Weights of a small self-supervised image encoder: 14.5M parameters, moe top_k.
Rows from block 9, named by matrix and row number. Each number is 128 + 32 x the weight over its row's rms, rounded and kept within 0 to 255. All counts start at 0. Numbers have three digits each. After the name is the row's rms in percent of the matrix's.
# fc2: shared expert down (model.blocks.9.mlp.shared.fc2.weight, 384x192), inputs 144-191
fc2.77 102:120132111094112125122114186115075084097119107110057127134144166098144091149053138090181139089147120197195101128115100135093109155141119179083124
fc2.78 098:114109165106078067153129128110185150198163106077148129144104080154106136153118132206094123120129109124176133135138127120156117154122111083119137
fc2.79 101:114158128112131109198147177120070127142109122143111158145167157145175086089165140098092068139151129161073101125159123109102135187136160127114157
fc2.80 106:121085113074074160130040059195125128099097143142130127115152146148137154185118198148048146124207089145117141087157106149150162117171121160089153
fc2.81 096:120088119183097105156152158158105117159083172137084141117112135143122114135160158134164088142149091121150138136080116141116163149112098094104122
fc2.82 101:111079116133091152187166145128145164138048128147171120164128081154129119081128115079091104114093082148117133148175124127105143157155133132135173
fc2.83 101:124108087100139129096140168112125138137138099112209119152143128142101122149084136104174138113110096111122143169146104129130082166098088068099130
fc2.84 100:149143084162114123116132102122182099095183089127090159224168192123124120192139177150077154121126138161106138105095154142133101080148127113098204
fc2.85 112:078097111153100108166157116131097052114151147154146104114188109120056116143040125136134088119138118143168170182131118098124137074100110073165133
fc2.86 088:117151097139191142094062143162134133099142166166119109160122116063212169071112143124142077089131168171142111177063135061141105167080141153136174
fc2.87 089:120147167105174103086147118139119246062114118113151160142087140084136145092148106104120167161152094097127088150131181132145136131141107136206172
fc2.88 100:148165116098123115170121095138155109158128132109169086208106156154110140110116132129117124148120144134114164138148079111149156111135131197147134
fc2.89 100:147129103110176152116163100081194085141120109114115176145107170131063179151112104119128133130100105091152130140111059114176155135112029144068106
fc2.90 100:127108142119131139128134102122138109160070127089110136170136096120091086135116126081114106098049136151161133108150162102130106128132118123130110
fc2.91 110:106158137128135142123111134112166131181156096071164146136142046186117175094178104178160125122147135149111151103134134141107123087145119166140139
fc2.92 091:128083116078125124085143143180110168120162135115177089145167114176106115054122097184081174214112081119094083070130130174114079102100111106133148
fc2.93 103:096077148115134143120063109102116097165143178086156107161132156149136110174122137144101144089110091114090090148126059155096133138083076118157138
fc2.94 103:124161102136115175181129147115184135142139106121115113149154083126131114079104166126131123128133153149109161136108099135151161105153193146116111
fc2.95 111:145157076162178137107090217148060097120116156100123139108136136084123145105171091141166169109072157118107100138157110106084127067137148165142084
fc2.96 098:165145085129117147142143095116142148151201135110127142055120106172170157123067172095079110154142077091100107113144126146172130180148104135186122
fc2.97 093:123141112080140127118136125164179150092103156128099120128139103161139124182146155075097157109120125140154123096122168190145154138117145145108172
fc2.98 109:162092098164160122117089110133129150088124089180090090188178139103171078118112153139154146151130121126110125135168142160097110101138144101134130
fc2.99 106:142086169090172139121119162145135047158167147131105132108144130094124127161113121141161065157126114114159098069129176121124158090140107171144153
fc2.100 103:126125147096050166205104138161060162114135102124147098111143123163152168130115104099110111076182130135128129164132113077138172074115137157150105
fc2.101 094:122041128124146128069115165147180082128158124126137155099161145120162121088115145102160148165165199091091162074123064103114080137099226145127110
fc2.102 099:105124172163126138131153107095081153153155071079138169159119149125125121064150163120167140188139086094137138067095126163138157131163157118072060
fc2.103 104:111158101114091215113168118181139127125108094125147097122085124135094126172117128120117093073157130116160072134145147129155034142155097115089113
fc2.104 108:158083150103162100111149149059161076110119186082161150137130128102107058143148114135131105132137155147118097100144116178125108197095092141144149
fc2.105 102:165104156077144102138177185168119174170099144113101112133129113116090101132128114160112091111088127186156089122129155124131112121082150117134123
fc2.106 095:150152150075189111180163130113105109137139154110117150144110164117166119152114071112134072074129150095109116194103101057072145117109155161118101
fc2.107 100:136154156098088125119106089142122177150105170071128170098121161118194134153147136171116109158137154119091153119133146110131136122107217190128189
fc2.108 098:148125142116113142192162118122102125135140056151112091094142170172073097185063142182160162140075195099123178127123149126093116118162178140104192
fc2.109 101:056087101116114153151141061102131078205107097142169137131146105136189102150168142116125096140132123088172124130160138098070123160193133136140147
fc2.110 090:111160078086135123131150103143115137141080181180096167160153148127094145202150087133103105138107171130074165149111145138129124070153101191128097
fc2.111 100:096153102070164148098143155170159067185143076174088103102119113139056148101130147135179155169145107133117191040101139126086134116087100084128140
fc2.112 093:188144087113103170079123132177132163099143144077104062093098090107127101106102098163122165074120136158102120136107124114122155122143206154167116
fc2.113 103:153115113111073141170087145151130141160065082103177095119165158149162169152100176138138123176138166148136094176165105198157115114086116150140174
fc2.114 098:151114128168113112141116105094124153116165122073051065123134111115165106113116140111143120136122147142197183159124137163166139151156139155147192
fc2.115 102:135099165099084119113142146102177137125029185147166144080140130142114117095131146129140099096067133180150061158145179045180172103112193122217112
fc2.116 092:136154133156098133147131143156126104041095049110091129161089133144137108174179132166098106195116153119134168079145096110140089088117138101128163
fc2.117 105:170112132115120117054060094125096121141127130154105112161143185060143148120184121155104115147110153141079155161145147154166093134116074147095133
fc2.118 094:130164126141080124136069200156107092154143122185107131178134101138108141145148092167126134179127111173106075072110164131157200073155126175096073
fc2.119 105:139192132146079112201159078101144128150110205065155187188107137147138109139130106156113142128089126100130137162127110093140117156158179085156149
fc2.120 101:157083129109093147142118111150102139184152070143142059127144103193159126140142166164118137139149151111060145142101168101091148109153127201140050
fc2.121 100:144177099137159163174104166117128112088207135128121097123140163142112137120158145108125139130156079138124147123126150148080111154177101068092179
fc2.122 101:172154166129130128104159137109152121121161106191149158128122091185153152141130108098121095074132161156173110159122170103168090089186190126094149
fc2.123 104:202134133112125150198130224138140058113122155108147133039111136138162118115139111156075121194131155104126140070121126071150097087114057156061128
fc2.124 098:126152109094147141079129172126120107121137101103175121102132136080132113141169109125196151096198106132115129115117190166131137118096127107222114
fc2.125 102:085111161089090133112143091193140118177124119132105080088126130196149160113100134180087172174124134118126145149137180110149070175148162154116139
fc2.126 107:111111168131101110126132124095119108194100111129104090065163142189087086177075133152167148109118121135141168106175135118138155111130138056148163
fc2.127 093:116109185143064163108168088120089129143123063112153145173129107099189141162137170134144091098161100090098215153150086100097087181147183092076085
fc2.128 083:102146157161169152130143170138117164135150120170159136115147153123087093131129133119149142133095103126115073073175136067160106139070127126114099
fc2.129 098:136127076156143119187100137115143099097076135147096155165132149120132121124108166116149097150099124094122139170108101101149131141107098104088099
fc2.130 098:131118138127074100145118090137146120128067118126176173061149191135077166149124118130086116113110157157103153151133148151129115075107167110114191
fc2.131 093:119145127110147105071132113137095125104056143099120092197100090126164081171134141113079116133175161068103162143110112135167170170137113123131139
fc2.132 095:094159214105149153166149157174121072198121119130076127126086112144090166106122145162170115182144129217129118127132087112108114142109091124094141
fc2.133 106:149082171132143097117173069096096089125137144112155141138185131167130118107178080168088169161114132170176126117177147098103160136132131116123146
fc2.134 105:157104126127209077161054175147170109149132127104117111140115131173165137112151100102119146118134061136121150129097137151107133094158159150143170
fc2.135 097:164120101179131128119140117154089153158165109145156139130087092053111127124107109109150139183115118092136142108178114155176141117135103091122104
fc2.136 091:177120109147187115100112124139121111084138124111052171151158090113095096114167094180157151116190118166150127056099132128148190079085083165114121
fc2.137 103:096109187108124136125194095160076079172233122097075121119136144116134144103133155100088086077142181150200085163131126133144115147105144134109142
fc2.138 101:135150076175171075138120094104130084082102094165152100128188136091078158142172158190141175101141118106128107156111096110117085098131133134117090
fc2.139 099:154164197128113143143122065132100173101111170122147112100111173142152143128204128138106177172056142132164156111170101114099090155107094120062146
fc2.140 095:144165121081157135112137146140154140098086158207144132095091121082165159071132114107134103124115087128108150100157099070164226141138108146102089
fc2.141 096:132188108138152109109131142101178169138143129144079095141077149158135108115142099130123139136115103106138187167056106147127167150133152128148119
fc2.142 104:125152085102178165084123112132137136126158139152163118149164123095107116163150136144093129175130133152150123174112171103177101110061156166137143
fc2.143 097:157148145099113137095124133128129113161103107070108109183137189153164126165144092108129157099140090132110152131058100154183135047168148148048162
fc2.144 099:133132141119124103145162164116132115113119123216103130163083093156135184088129083098077072092163091123140112093169119073160172146098091142124146
fc2.145 103:085104116183130090067116132165097085119162108094235116131136140159154162152131136127144148162072141142150122099126158133145118161099163076091160
fc2.146 114:111101156116190138147130100149142112121106152096130166155192106139156160124158106102152085183140138155134076133176116139131155165110029103150130
fc2.147 087:171130115068099104125176129219157132152130135165130144160162103154111131152125123104219150097080149167129136082118089117108131105176132108078092
fc2.148 099:106143131082117138092176166129093152127110111094127116096147157152157113121145126101112106145179158053112160107119113194124113156184203112085171
fc2.149 105:057192120165145155080171114103134153156130188165190164127100110110145121100092167157125130193168109103126163129128162143126135140127134110097175
fc2.150 100:094090105166153107154113080078104120144103143157188103146118171093195143106125108151069191098132136168136105131100123120162119104128125120140134
fc2.151 095:147153184169168178146125176099087153129114094193224159059083127165150125170139202108151167166095145126101135118131145078124114155120091158087137
fc2.152 102:122136134105148138098176138139128135176124131094148153063127165049145119132113176143147108173093119154104214140125107116173133123161091139093145
fc2.153 097:175132112128116144041130107157140156106177090141187077118080137137088096122123139121097131160138135127093084144114172136090122126116187136172125
fc2.154 107:136099160091168103094165143152139140172090093149106147128128096112148100097171158101167126173154146125086106135162144042133180109119088166132052
fc2.155 100:056125188135136099112159034087108117073162088131123167125142126102109113111108143162165123133165116160112115083111176144111161116152119095146179
fc2.156 110:166071115089128160164090137096157164079217172134035126207115094095095138107169130171121122059131073094112158112134111104166123132104160162089102
fc2.157 108:138133195105147132192081076111154117169126148103107157118123176140150113165137198105177158078126152111116122188124095071155131185125127128106126
fc2.158 100:131115100121114135148166064142181218132107169080136138096068121112153164132122185140049154134120130073103122078056154149131106150139078134126116
fc2.159 101:114154124166154131106090107187123158115145166147142156114136161097056142119117088163102160154164124131159154143152163127107100143090130105199132
fc2.160 097:138126113149145164149118079136134131064173185154108179133097134117100146129137103159114145108076147172194186145149147171069132163152157120164152
fc2.161 104:080117106112161172120172134076112090093132041143148130063173106122168196071089143160207154138123101092150102135128119155104132115092113143122166
fc2.162 096:127105129074124153138102123085178165146115161090119138134080130101157118131146114157123164075100093059105167123133057192118152093114116153116133
fc2.163 091:114147091150123102168124144131115065123135206163148148142104090083072125099134150163131176144141125166126138147101085139110103132172091018136091
fc2.164 100:120104144151109157116106104116138136114092163118132122186151167148100130032112082115111159086078185106137107151052127109086126128099112112115095
fc2.165 100:132130150088106144122113150112163148211193088132140114196118095117119138110115063050108126114109160103109145124140122125157143131099094198103107
fc2.166 108:137119137195084156154064214134086178098084154112172133135080149121127176164131126104100107090179127149141118143090105152102106136111105193103124
fc2.167 107:112137134111133096209100143169130170100073153159131110145077148142108149160103126100174145122110087181113194154133131137167103116118126134145127
fc2.168 094:119153139202147108109145171145101132156114158117185137052093059088109120129165081095134156100100158144144064095140135099089124095134044147103148
fc2.169 109:148132130130152096055119133090131125117178062083192148152194184165168124119105129124113182120119183165116088119122163144087149085133133063144116
fc2.170 097:103161114132146173136143129090138117153168136087140144108047109077114142098115109207173095094175130117109118121056185145182161103089082092146126
fc2.171 109:146116105127101097107115146145146158138094131118095133136120106101155101155165104143099164096123124115160118063159139167087166153140149102165106
fc2.172 109:116132097105106136146126087096131141100069064093115130127151142119116155143104066052111090078161101098156181156152161151160127121137185173105093
fc2.173 098:084098176158162143145101090162057154079148140167112147100149079143122142136138140161121117130056161078151160070122106121088151105117135122133131
fc2.174 098:129084159122145122163135130130163104155093105041089174095184118114153143081072181106119138144161098151143116126122105170164040116089147126082153
fc2.175 086:133110169090130123144099184104128161152125112145144127168120095144082199175086129153143158153105125111079125140143144160179107110150138167174073
fc2.176 087:163127157152081131095161074127112126188132104119174191063138102092130147151089109108155129165120116119110116093145137157171142127110090179156194
fc2.177 103:131089102081142119119128170164165101122182159157099162153085115077101147181140152176103161117117149135147185114142125076179140136107151141164048
fc2.178 095:076062085154136102199113111230126129120084158127092115092098113121125127146143129079122147098110114130103148133155107154135148162157165118199163
fc2.179 103:063162101174047145179040103069144088189145139140119122193126131132181189125066158140138157141127126160083141168115148159164098150116100171118138
fc2.180 102:089160117090159140158131101176189110170143110162165159110146123160149126105141137139102177117095019121119166171165112141150117099135080115101104
fc2.181 092:113086160131104143054169076126093156106154147172169130172111074164180132151165134097137110102141082125105111164134123099174114142158066210165120
fc2.182 100:157177136148126101161099156109129110144108087126080105067117102164140092136132114090135107100121131143133118151168142120181133116160091130121091
fc2.183 096:179132156127121127130119136099072187131147167170151100138118119094145150091094172145142146160090176055133125106142157140164135148128193181107130
fc2.184 111:119136061125126162105132092113160151114175114139138077184138145099169128118119111130123148145139090149111152135076176120167114176178098137071110
fc2.185 101:116135102139136100150068162142182105117087051156126108083137137142139190164155128120110130160087121106024140158101131117149099133156087132072107
fc2.186 100:133144083129110129110084095102086073138086136122150131186089088085101159112085144150150099121109109113146085078142088133175129103140120161142103
fc2.187 110:135165107128117159112139150179070167170093144058139098148109142151156154093129153126214126116111118118141131146172146139127097156103070077146174
fc2.188 092:145081134094128125074164162117096122105197177154184139101106148171058103090111067134158120126106149215183061136172114167119122072045089113132127
fc2.189 093:190061069141187160238106167105089102136092150150165159108126052139112132138150109126084169115183121119160167110143097126090105112103077067123154
fc2.190 099:140172158145167130062075186091125112098078092178073137143176099126137151144130104105143128075157153154115089128107120139129123122122087153115136
fc2.191 108:120182166117071106139131116144083164081133174172078132146163082110113105116102098100103098053185085181156088083198143078092155056116086131173127
fc2.192 102:155101165111091157119073171170149161151104165121158106069112113111179107122103164149151171157131097172087175114102092164141075129137182200133131
fc2.193 091:122179199082179112151116070119140090089068118128148120144116159108084090104188092151108090113110180078151161146143097157138160134139124112112082
fc2.194 099:118147179140099131123121101139185107093150158130112103170089094168185093151181123154121158140144144186119134142177114142148075184159118129125109
fc2.195 104:127114170100091120151154128155134182130060120145135137087161109109119139139157078111114110131105120172113136134137126091132160108118162117150065
fc2.196 104:106145144152159167148140132165135178160128102111158099172145041140119129114126160068093149192113162122122057121094097190147105091149111062083127