{
  "dataset": "photos of plants and fungi (iNaturalist)",
  "activation": "silu",
  "patch_size": [4, 4],
  "conv_stem": false,
  "momentum": 0.95
}
Rows from block 7, named by matrix and row number. Each number is 128 + 32 x the weight over its row's rms, rounded and kept within 0 to 255. All counts start at 0. After the name is the row's rms in percent of the matrix's.
# fc2: shared expert down (model.blocks.7.mlp.shared.fc2.weight, 384x192), inputs 96-191
fc2.325 098 [172 117 123 137 169 176 146 183 116 115  81 175 155 161 108 135  67 184 112  78 133  84 135  91  55 130 117 165 128 154 179 183 111  91 127 150 159 150 122 125 126 158 147 107 177 110  92 133 159 161 143 130  88 132 125 153 174  98 125 148 162 106 104  94  97 125 103 124  41  66 152 115 131 140 122 154 187 106 167 108 106 183 154  77 111  96 133  92  77  70  87  83 114 106 156 135]
fc2.326 100 [112 136 173 133 114 136  83 154 156  75 102 199 152  97  94 112 110 131 156  97 124 177 126 115  99 122 154 151  91 113 134 152 170 169 136 114 159 145 181 163 144 149 102 184  91  69 138 118 179 118  94  87  87 139 189 102 110 119 143  69  56 112 112 123 108 139 121 127  75 192  98 135 161 162 134  88 159 170 161 172  78 101 136 128 107 178 137 138 102 145 131 168 158 133 105 125]
fc2.327 106 [166 103 202 123 135  66 152 128  69 169 110  86 134 131 103 132 146 134 151 130 179 140 146 122 192 121 135 132 128 110  94 176  77  90 142 152 118 124 116 124 152  86 120 116  96 132  79 133  73 124  68 134 118 127  73 115 157 135 149 105 135  75 149 114 128 124 117 126 144 101 133 149 111 145 140  58 135 150 101 137 158  99  40 117 107 118 114 103 147 144 222 141  88 137 149 124]
fc2.328 096 [ 85 159 109 110 127 106 153 116 124 110  94 122 156 114 178 186 155 202 125 148  91 129 184 187 101 159  98 120 138 122 114 126 134 146  88 161 165 181 144 131 137 120 118 102 124  84 191 163 171  81  87 131 113 133 177  94 137 192 129  99 135 128 147 163 133 131 172 100 125 157 127 112 157  95 105  80 116 137 118 138 113 121 121 106 110  87 132 159  69 165 147 119 144 131 131 167]
fc2.329 099 [150 187 113 126 192 132 136 114 112 101 147 119 171  95  97 139 178 132  80  95 162 124 170 165 156 167  68 207 174 121 141 151  73 178  77  84 101 156 125  85 169 136 153 131 176 135 153 163 125 133  87 156 170 147 112  99 239 130  97 132  83 115 144 141 104 171 120 150  91 120 160 134 125 102 128 118  71 124 106 132 179 140  56  91  86 101 170  96 128 150 165 137 108 139 127 114]
fc2.330 110 [123 181 134 113 111 144 171 147 122  69 126  76 106 165  92 137 114 168 134 153 112 141 104 120 115 115 122 132 121 123 127 187 159 147  66  93 128 109  91 119 146 155 121 123  10 132 103 129 138  84 104 151 148 128 173 180  98 160 155 127  89  89 117 153  94 143 148 150 130  62 117  61 129 125 123 125 128 187 112 136 131 139 103 134 130 169 111 110 118 147 149 122 117 165 162 165]
fc2.331 096 [ 92 133  98 140 190 156 140 137 141 113  97  73 130 148 116 150 122 179 154  90 136 157 162  64 131 128  99 172 124 100 147  89 100  87 122  78 105 136 127 122 146 145 107 126 127 159 120 165 123 150  31 130 110 115 164  56 162 124  91 141 152  95 134 163 114 137  63 121 131 136 150 142 145 134 128  86 128  75 169  58 152 106  78  80 148  69  94 133 124  74 182  86 118 134 172 179]
fc2.332 090 [ 61 145  94 158 107 125  95 149 124 175 218 105 120 186 120 137 127  96 123 127 135  73 156 111 143 198 149 138 136 100 141  61 154 118 125 161  96  74 141 135 122 149  87 159 113 194 144  45 126 203 108 118 103 142 137 106 138 132  95 154  86 102 131 116 135 145 155 150 153 184 149 135 147 125 124 149  69 139 131 124 144 134  88 163 159  99  77 143 159 141 140 125 104 105 157 127]
fc2.333 097 [138 133  88 165 160 128 111 134 138  92 140  75  87 112 139 153 130 118 119 165 118 110 115 117 108 147 134 139 149 151 120 134 165 146 112 151 171 119 102 152 103 134 159  96 170 104  97 136 113 179 150 122 115 103 148 170 118  93  89 124 120 147 173  64 163  48 175 151 128 130 157 167 133 142  98 166 120 148 143 130 163 121 133 161 111 156 208  63 166  94 132  98  69 124 112 123]
fc2.334 098 [ 96 105  88  54 199 146 195 126 143 150 130 166 149  91 151  45 157 137 157 140 130 121 108 177 157 126 157  97 134 134 175 159 118  98 154  82 135 120 126 175  95 105 124 116 148 129 101 126 124 129  98 138 170  90 113 134  96  92 198 133 135  91 135 124  96 188  93 144 141 182 143 106 110 179 145 123 117 143 127 104 107 123  91 107 134  87 175 104 128 174  95 164 207 110  91 120]
fc2.335 093 [142 139 103 137  96 139 128 134 156 191  97  91 110 199 132 107  95  95 120 144 147 130 110 100 116 168  86 149 159  73 150 157 111 125 152 102 175 148 126 152 192 117 146 129 160 150 177 159 127 140 102 144 133  92  80 145 119 114 122 169 144 152 119  76 109 221 165 107 128 148 132 126 131 125 129 125  76 140 190 100 143  78 149 143 137 109 112 106  76 176  99 170 143  73 107 148]
fc2.336 100 [155 138 118 108 124 123  72 175 129  76 129 134 181 130 106 143  96 132  78  26 117 135 146 160 168 149 108 190 122 120 169 156 148  95 146 134 160 199  65 106 106 143 156 196  20 115 136 162 196  85 114 122 113 157 141 150 153 170 183 143  87  82 116 100 146 128 140 153 132 114 106 137 156  97 109 121  84  96 117  67  67 120 138 148 100 109 156  85 134  89 120 146 134  83 113 132]
fc2.337 102 [153  99 121  63  84 157 106  88 192 177  80 101 109 117 153 151 100  72 176 105 108 124 138 171 121 138 156 148 137 123 130 139 136 180 113 120 114 138 136 184 160  95 113 122 127 148 143 143 133 177 112 120 203 107 157 171 129 103 142 125 110  88 133  91  59 151 134 116 142 181 115 103 118 144  97 138 161  98 110 114 142 124 146 109 109 140 149 128 138 186 116 107 125 113 117  90]
fc2.338 087 [118 153 171 128 112 129 162 146 131  83  77  72 131 115 163 151 108 105 124 146 146 174 121  74  57 106 169 166 111 122 210  99 143  77  84  95 148 116 150  99 135 126  99 102 175 103 144 168 102 125 117 153 134 101  99 101 136  92 150 131 152 115 152 104 168 155 115  94 121 114 175 132 156 177 119 104 168 116  96 150 137 171 127 130 145 125 148 110  95  72  96 111 124 114 175 129]
fc2.339 098 [109 161 108 129 132 101 135 145 112 132 147 100 183 120  99 127 128 152 196 141 111 194 137 175 105 174 138 118 151 156 129 119 172  72 154  94 109  67 183 129  58 125 108 161 140 106 113 135 164 115 131 118 130 129 135 191 169 144 101 168 158  70 133 153 179 142 120 186 153 125 159 131 102 137 155 109 116  80 123 165 178 124  52 166 142 145  87  96 126 133  76 197 147  77 139 128]
fc2.340 091 [148 124 172 150  75  91 217 109 110 122  82 169 140  98 170 133 146 213 145 134 144 142 147 114 125 123 112 142  91 102 100 101  92 156 148 121 102 136 209 131  65 130 115 124  96 112 131 126 120 181  83 120  98 139  82 124 102 112 130 156 141 201 142 165 203 173 122 155 191 144  95  85 108 210  92 146 103 106  95 122 180 139 105 170  82 134 105 129 141  88  97 137 103 206 128 104]
fc2.341 100 [ 95 159 119 117 104 126 138  71 144 101 164 103 161 144 139 120 127 136 121 187 161 111 132 134  84 192 137 149  72 118 103 153 106 130 106 111 135  93 105 151 167 166 128  71 178 113 127 166 137 116  78 113 111 119 148  90  74 118  86 164 143 155 116  83 160 103 127  82 125 143 148  94 144 121 151 141 172 125 152  97 124 124 147 157  61 146 131  55  92 132 148 138 173  83 153 148]
fc2.342 106 [ 92 121 139 127 124 147 160 110 164 140 158 169 112 146 153 107 171 113 141 152 107  98 169 117 130 120 104 123 123 181 122  88 103 142 127 155  60  69  53 143 176 163 176  97 154 147 154 103 119 118 144  98 121 108 138 177  66 148 219 124 156 162 120 143 148  93 206 137 110 151 123  99 153 108 128 162 115 160 133 169 171 127 126 117 160 135  88 169 127 131 108 203  49  87 123 144]
fc2.343 108 [ 85 212 123  90  95  83 122 153 126  62 104 108 173 101 108 123 153 124 146  99 153 138 127 113  65  90 159 125 134 163  92 175 100  88  96 130 140 146 115 150 118 128 134 105 121 120  99 102 185 153 135 103 155 133 132 164 176 175  28 129 130  93  67  85  76 159 102  82  98 105 165 171 108 162 119 104 158 117 131 150  96 163 121  90 136 113 131 158 107  91 118 140 172 119 119 121]
fc2.344 100 [150 126 169 200 189 144 130 154 174  95  84  74 145 170 125 135  85 127 143 152 171  85 175 134 177  83  87 133 122  84 133 181 162 128 161 126  83 148 104 142 205 141 125 142 155  92  95  84 107 114 108 100 135  99 120 135 106 149 161  99 106 148 160 159 108 165 151 154 113 134 163 110 154  85 110 143 143 125  86 168 155  89 162  97 161 157 160 154 131  96 134 141 145  89 151 134]
fc2.345 121 [128 121 146 101  73 204 115  75  99 127  79  78 143 107  73 112  72 179  74  90 154 181  89 134  84 145 151 142 127 118  76 144 125 120 133 156 158 134 167 130 153 136  77 110 160 111 138 108 129 144  67  90 170 113 113 114 219 134 113  97 142  87 130 134 168 134 151 118 151  75 127 134 137 149 113 109 142  74 134 133 124  92 138 114 161 182 112 132 132 132 144 159 202 146  87 118]
fc2.346 098 [ 90  60 165 140 128  99 149 133  69 111  98 154 100 115 166 120 114 101 164  76 166 117 173 148 122 148 101 138 181 112 122  99 126 145 148 138 187  79 128 123 188 126 151 164 146  41 120  83 159 153  35 133 204 110 174 100 132 118  93 160 133 186 126 135 151  88 200  94 150 100 130 186 146 145 120 123 143  60 105 125 101 131 132 143 104 173 137 136 115 138 108 128 220 118 171 147]
fc2.347 110 [ 89 110 102 156 119 116 118  70 117  92 106  91  98 146 127 147 166  99 126 169 118 137 135 169  96 101 112 158 134 147  96 103 121 162 156 147 212 129 157 132 127 113 119 115 134 176 140 169 125 140 173 145  74  88 130  99  98 138 119 138 153 130  80 146 107  85 127 174 151 128  97 147 131 110 112 140 237 156 161 118  79 158 188 124 121 163  88 140 127  86 137  75 194 131 182 166]
fc2.348 103 [136  57 153 135 129 118 115 122 127  57 107  96 121 162 110 114  73  81 143 156 107 106 171 108 107 128 128 104 167 108 165  96 154 181 150  88  66 140  82 149 132 203 188 118 141 185 122 127  94 143 107 125 143 131 129 129  98 132 188 119 179  76 146 136 118 105 189 152 125 131 140 130 151 179  87 145 143 131  60 126 108 157 117 155 177 117 130 107 138 134 122 122 124 169  79 171]
fc2.349 103 [140 119 130 131 221  97 104 169 195 108 137 139 152 151 190 139 153 122 117 103 136 134 182 114 103 142 104 141 126  93 123 124  81 103 120 156 143 138 119 173 206 128 144 134 132  67 118 144 128 158 101  82 102 112 123 160 138 120 179 138 110 117  99 101 135 155 134 164  87  90 137 145 151 181 118 145 131  87 151  57 181 133 111 121 128 124  62 127 163 168 203 124  66 114 164 142]
fc2.350 096 [106  85 153 146 143 123 157  84 117 128 127 147 154  83 183 104 125 125 131 151 118 175 126  59 188 199 105 135 114 139  56  84 180 133 156 148 161  97 139 133 125 131 190 129 153 107 111 101 135 126  35 153 121 146  86 150  95 108 111 106 145 154 187 118 115 161 107  89 131 183  60  85 117 147 113 166  63 139 137 133 135 123 153 151  96 135 110 113 142 136 117 112 147 108 142 142]
fc2.351 101 [123  91 124 175 148  67 158 103 106  64  67  77 109  93 157  88  53  97 134 135 125 144 138 128 151 113 109 148  76  79 117 168  66  89 142 141 120 139 128 133 184 137  66 126 152 170 103 175  75 146 162 127  74  97 162  62 190 147 123 144 178 151  70 165 103 164 152 136 117 152 127 125 137 158 138  76 151  66 151 120 118 153  90 131 122  71 124 139 131 125 155 103 142  94 148 163]
fc2.352 101 [154 101  98 127 147 128  72 134 157 122 169 125 122 160  90 142 179 183 155 122 132 119 123 118  62 150 163 118 154 121 154 149  76 129 172 131 140 109 138 139 154 179  71 140 140 123 109 117  97 129 146 116 168 132 135 156 114  75  95  63  53 155 139 156 254  88 141 164  77 180  94 110 141 144 138 145 135  78 139  79  80  95 113 120 142 105 110 183 112 102 149  95  91 171 142 153]
fc2.353 092 [182  61 117 187  92 147 146 154 100  64 145 133 130 144 165 115 206 167 101 145  84 134 126 198 132 103 202 115 141 184 107 108 152 111 158 166  88 130  97 130 120 155 149 109 116  90 219 152 133  93 120  74 137  57  88 142 178 117 126  92 102 131 129 222 148 137 147  72 102  55 121  98  90 102 112 106 180  87 110 145  88 115 128 101  93 131 115 151  87 145 113 161  95 116 108 155]
fc2.354 110 [109  68 120 137 105 123  91  70 133 106 133 157  84 128  98 123  77 167 129  95 125 145 149 140 135  80  88  64 161 160 153 107 115 134 142  80 109 102 125 154  76 182 220 117 119 113 169  99  75 121 169 165 158 147 182 105 103 162 105  83 105  64 107 121 157 183 122 121 137  54 172  60 128 118 142 192 120 117 131 120 112 111 136 176 194 126 127 136 106 195 172 146 177 135 184 140]
fc2.355 096 [128  71 157 146  98 131 106 135 107 206 144 123  85 163 165 152 166  67 112 118  82 164 124  79 121 159 161 119  90 154 116 100 153 174 188 142 134 121 129 165 100 122  91 102 157 173 107 153 135 145 126 136  94 134 135 123  83 122  91  52 144 132 125  97 146 115 117 138 152 135 159 204 131  70 123  95 126 117 163 204 128  82  69 115 137 117 101 173 113 152 111 115 112  77 109 158]
fc2.356 099 [128 178 132 132 124 120 128 102 101 117 157 129 144 104 130 133 136  84 136 182  68 154 151 124 120 103 152 156 116  63 152 132 105 114 104 179  63 145 132  80 116 126 146 125 118 142 165 106 135 131 149 165 100 201 199 177 124 166 196 121 133 161  96 110 136 179 136 119 141 154 139  83 147 128 147 111 121 135 146 147  94 137 120 116 140 152 126 185 135  76  79 165   0 109 100 159]
fc2.357 105 [129 161 114 132 137 126 157  75 141 118 132  79 118 190 126 102 106 191  86 143 122 126 127 135  71 134 191 170 150 170 157 111 122  86 112 157 105  82 138 126 162 115 120 151  82 102 145 101  76 164 133 128 180 134  90 139 118 100  97 161 148 142 113 198 105 181 129 110 169 130 109 108 123 122  97 161 108 240 148 130 113 142 170 121 121 146 114 132  66 168  73 143 139  80 188  82]
fc2.358 099 [107 169 169 149 100 114 189 129 105 157  86  89  97 167 140 125 114 171 161 119 105 119  93 140  93 104 167 103 163 145 120  85  97 128 146 160 117 129  96 113 168  78 155  85 174  41  80 113  99 150 142  90 129  91 139 200 152 170 140 107 156 118 143 167 116 136 157 118  75 131 127 126 158 144 150 149 104 173 149 122 121  67  83 123 190 132 129 183 102 181 137 133 162 161 116 126]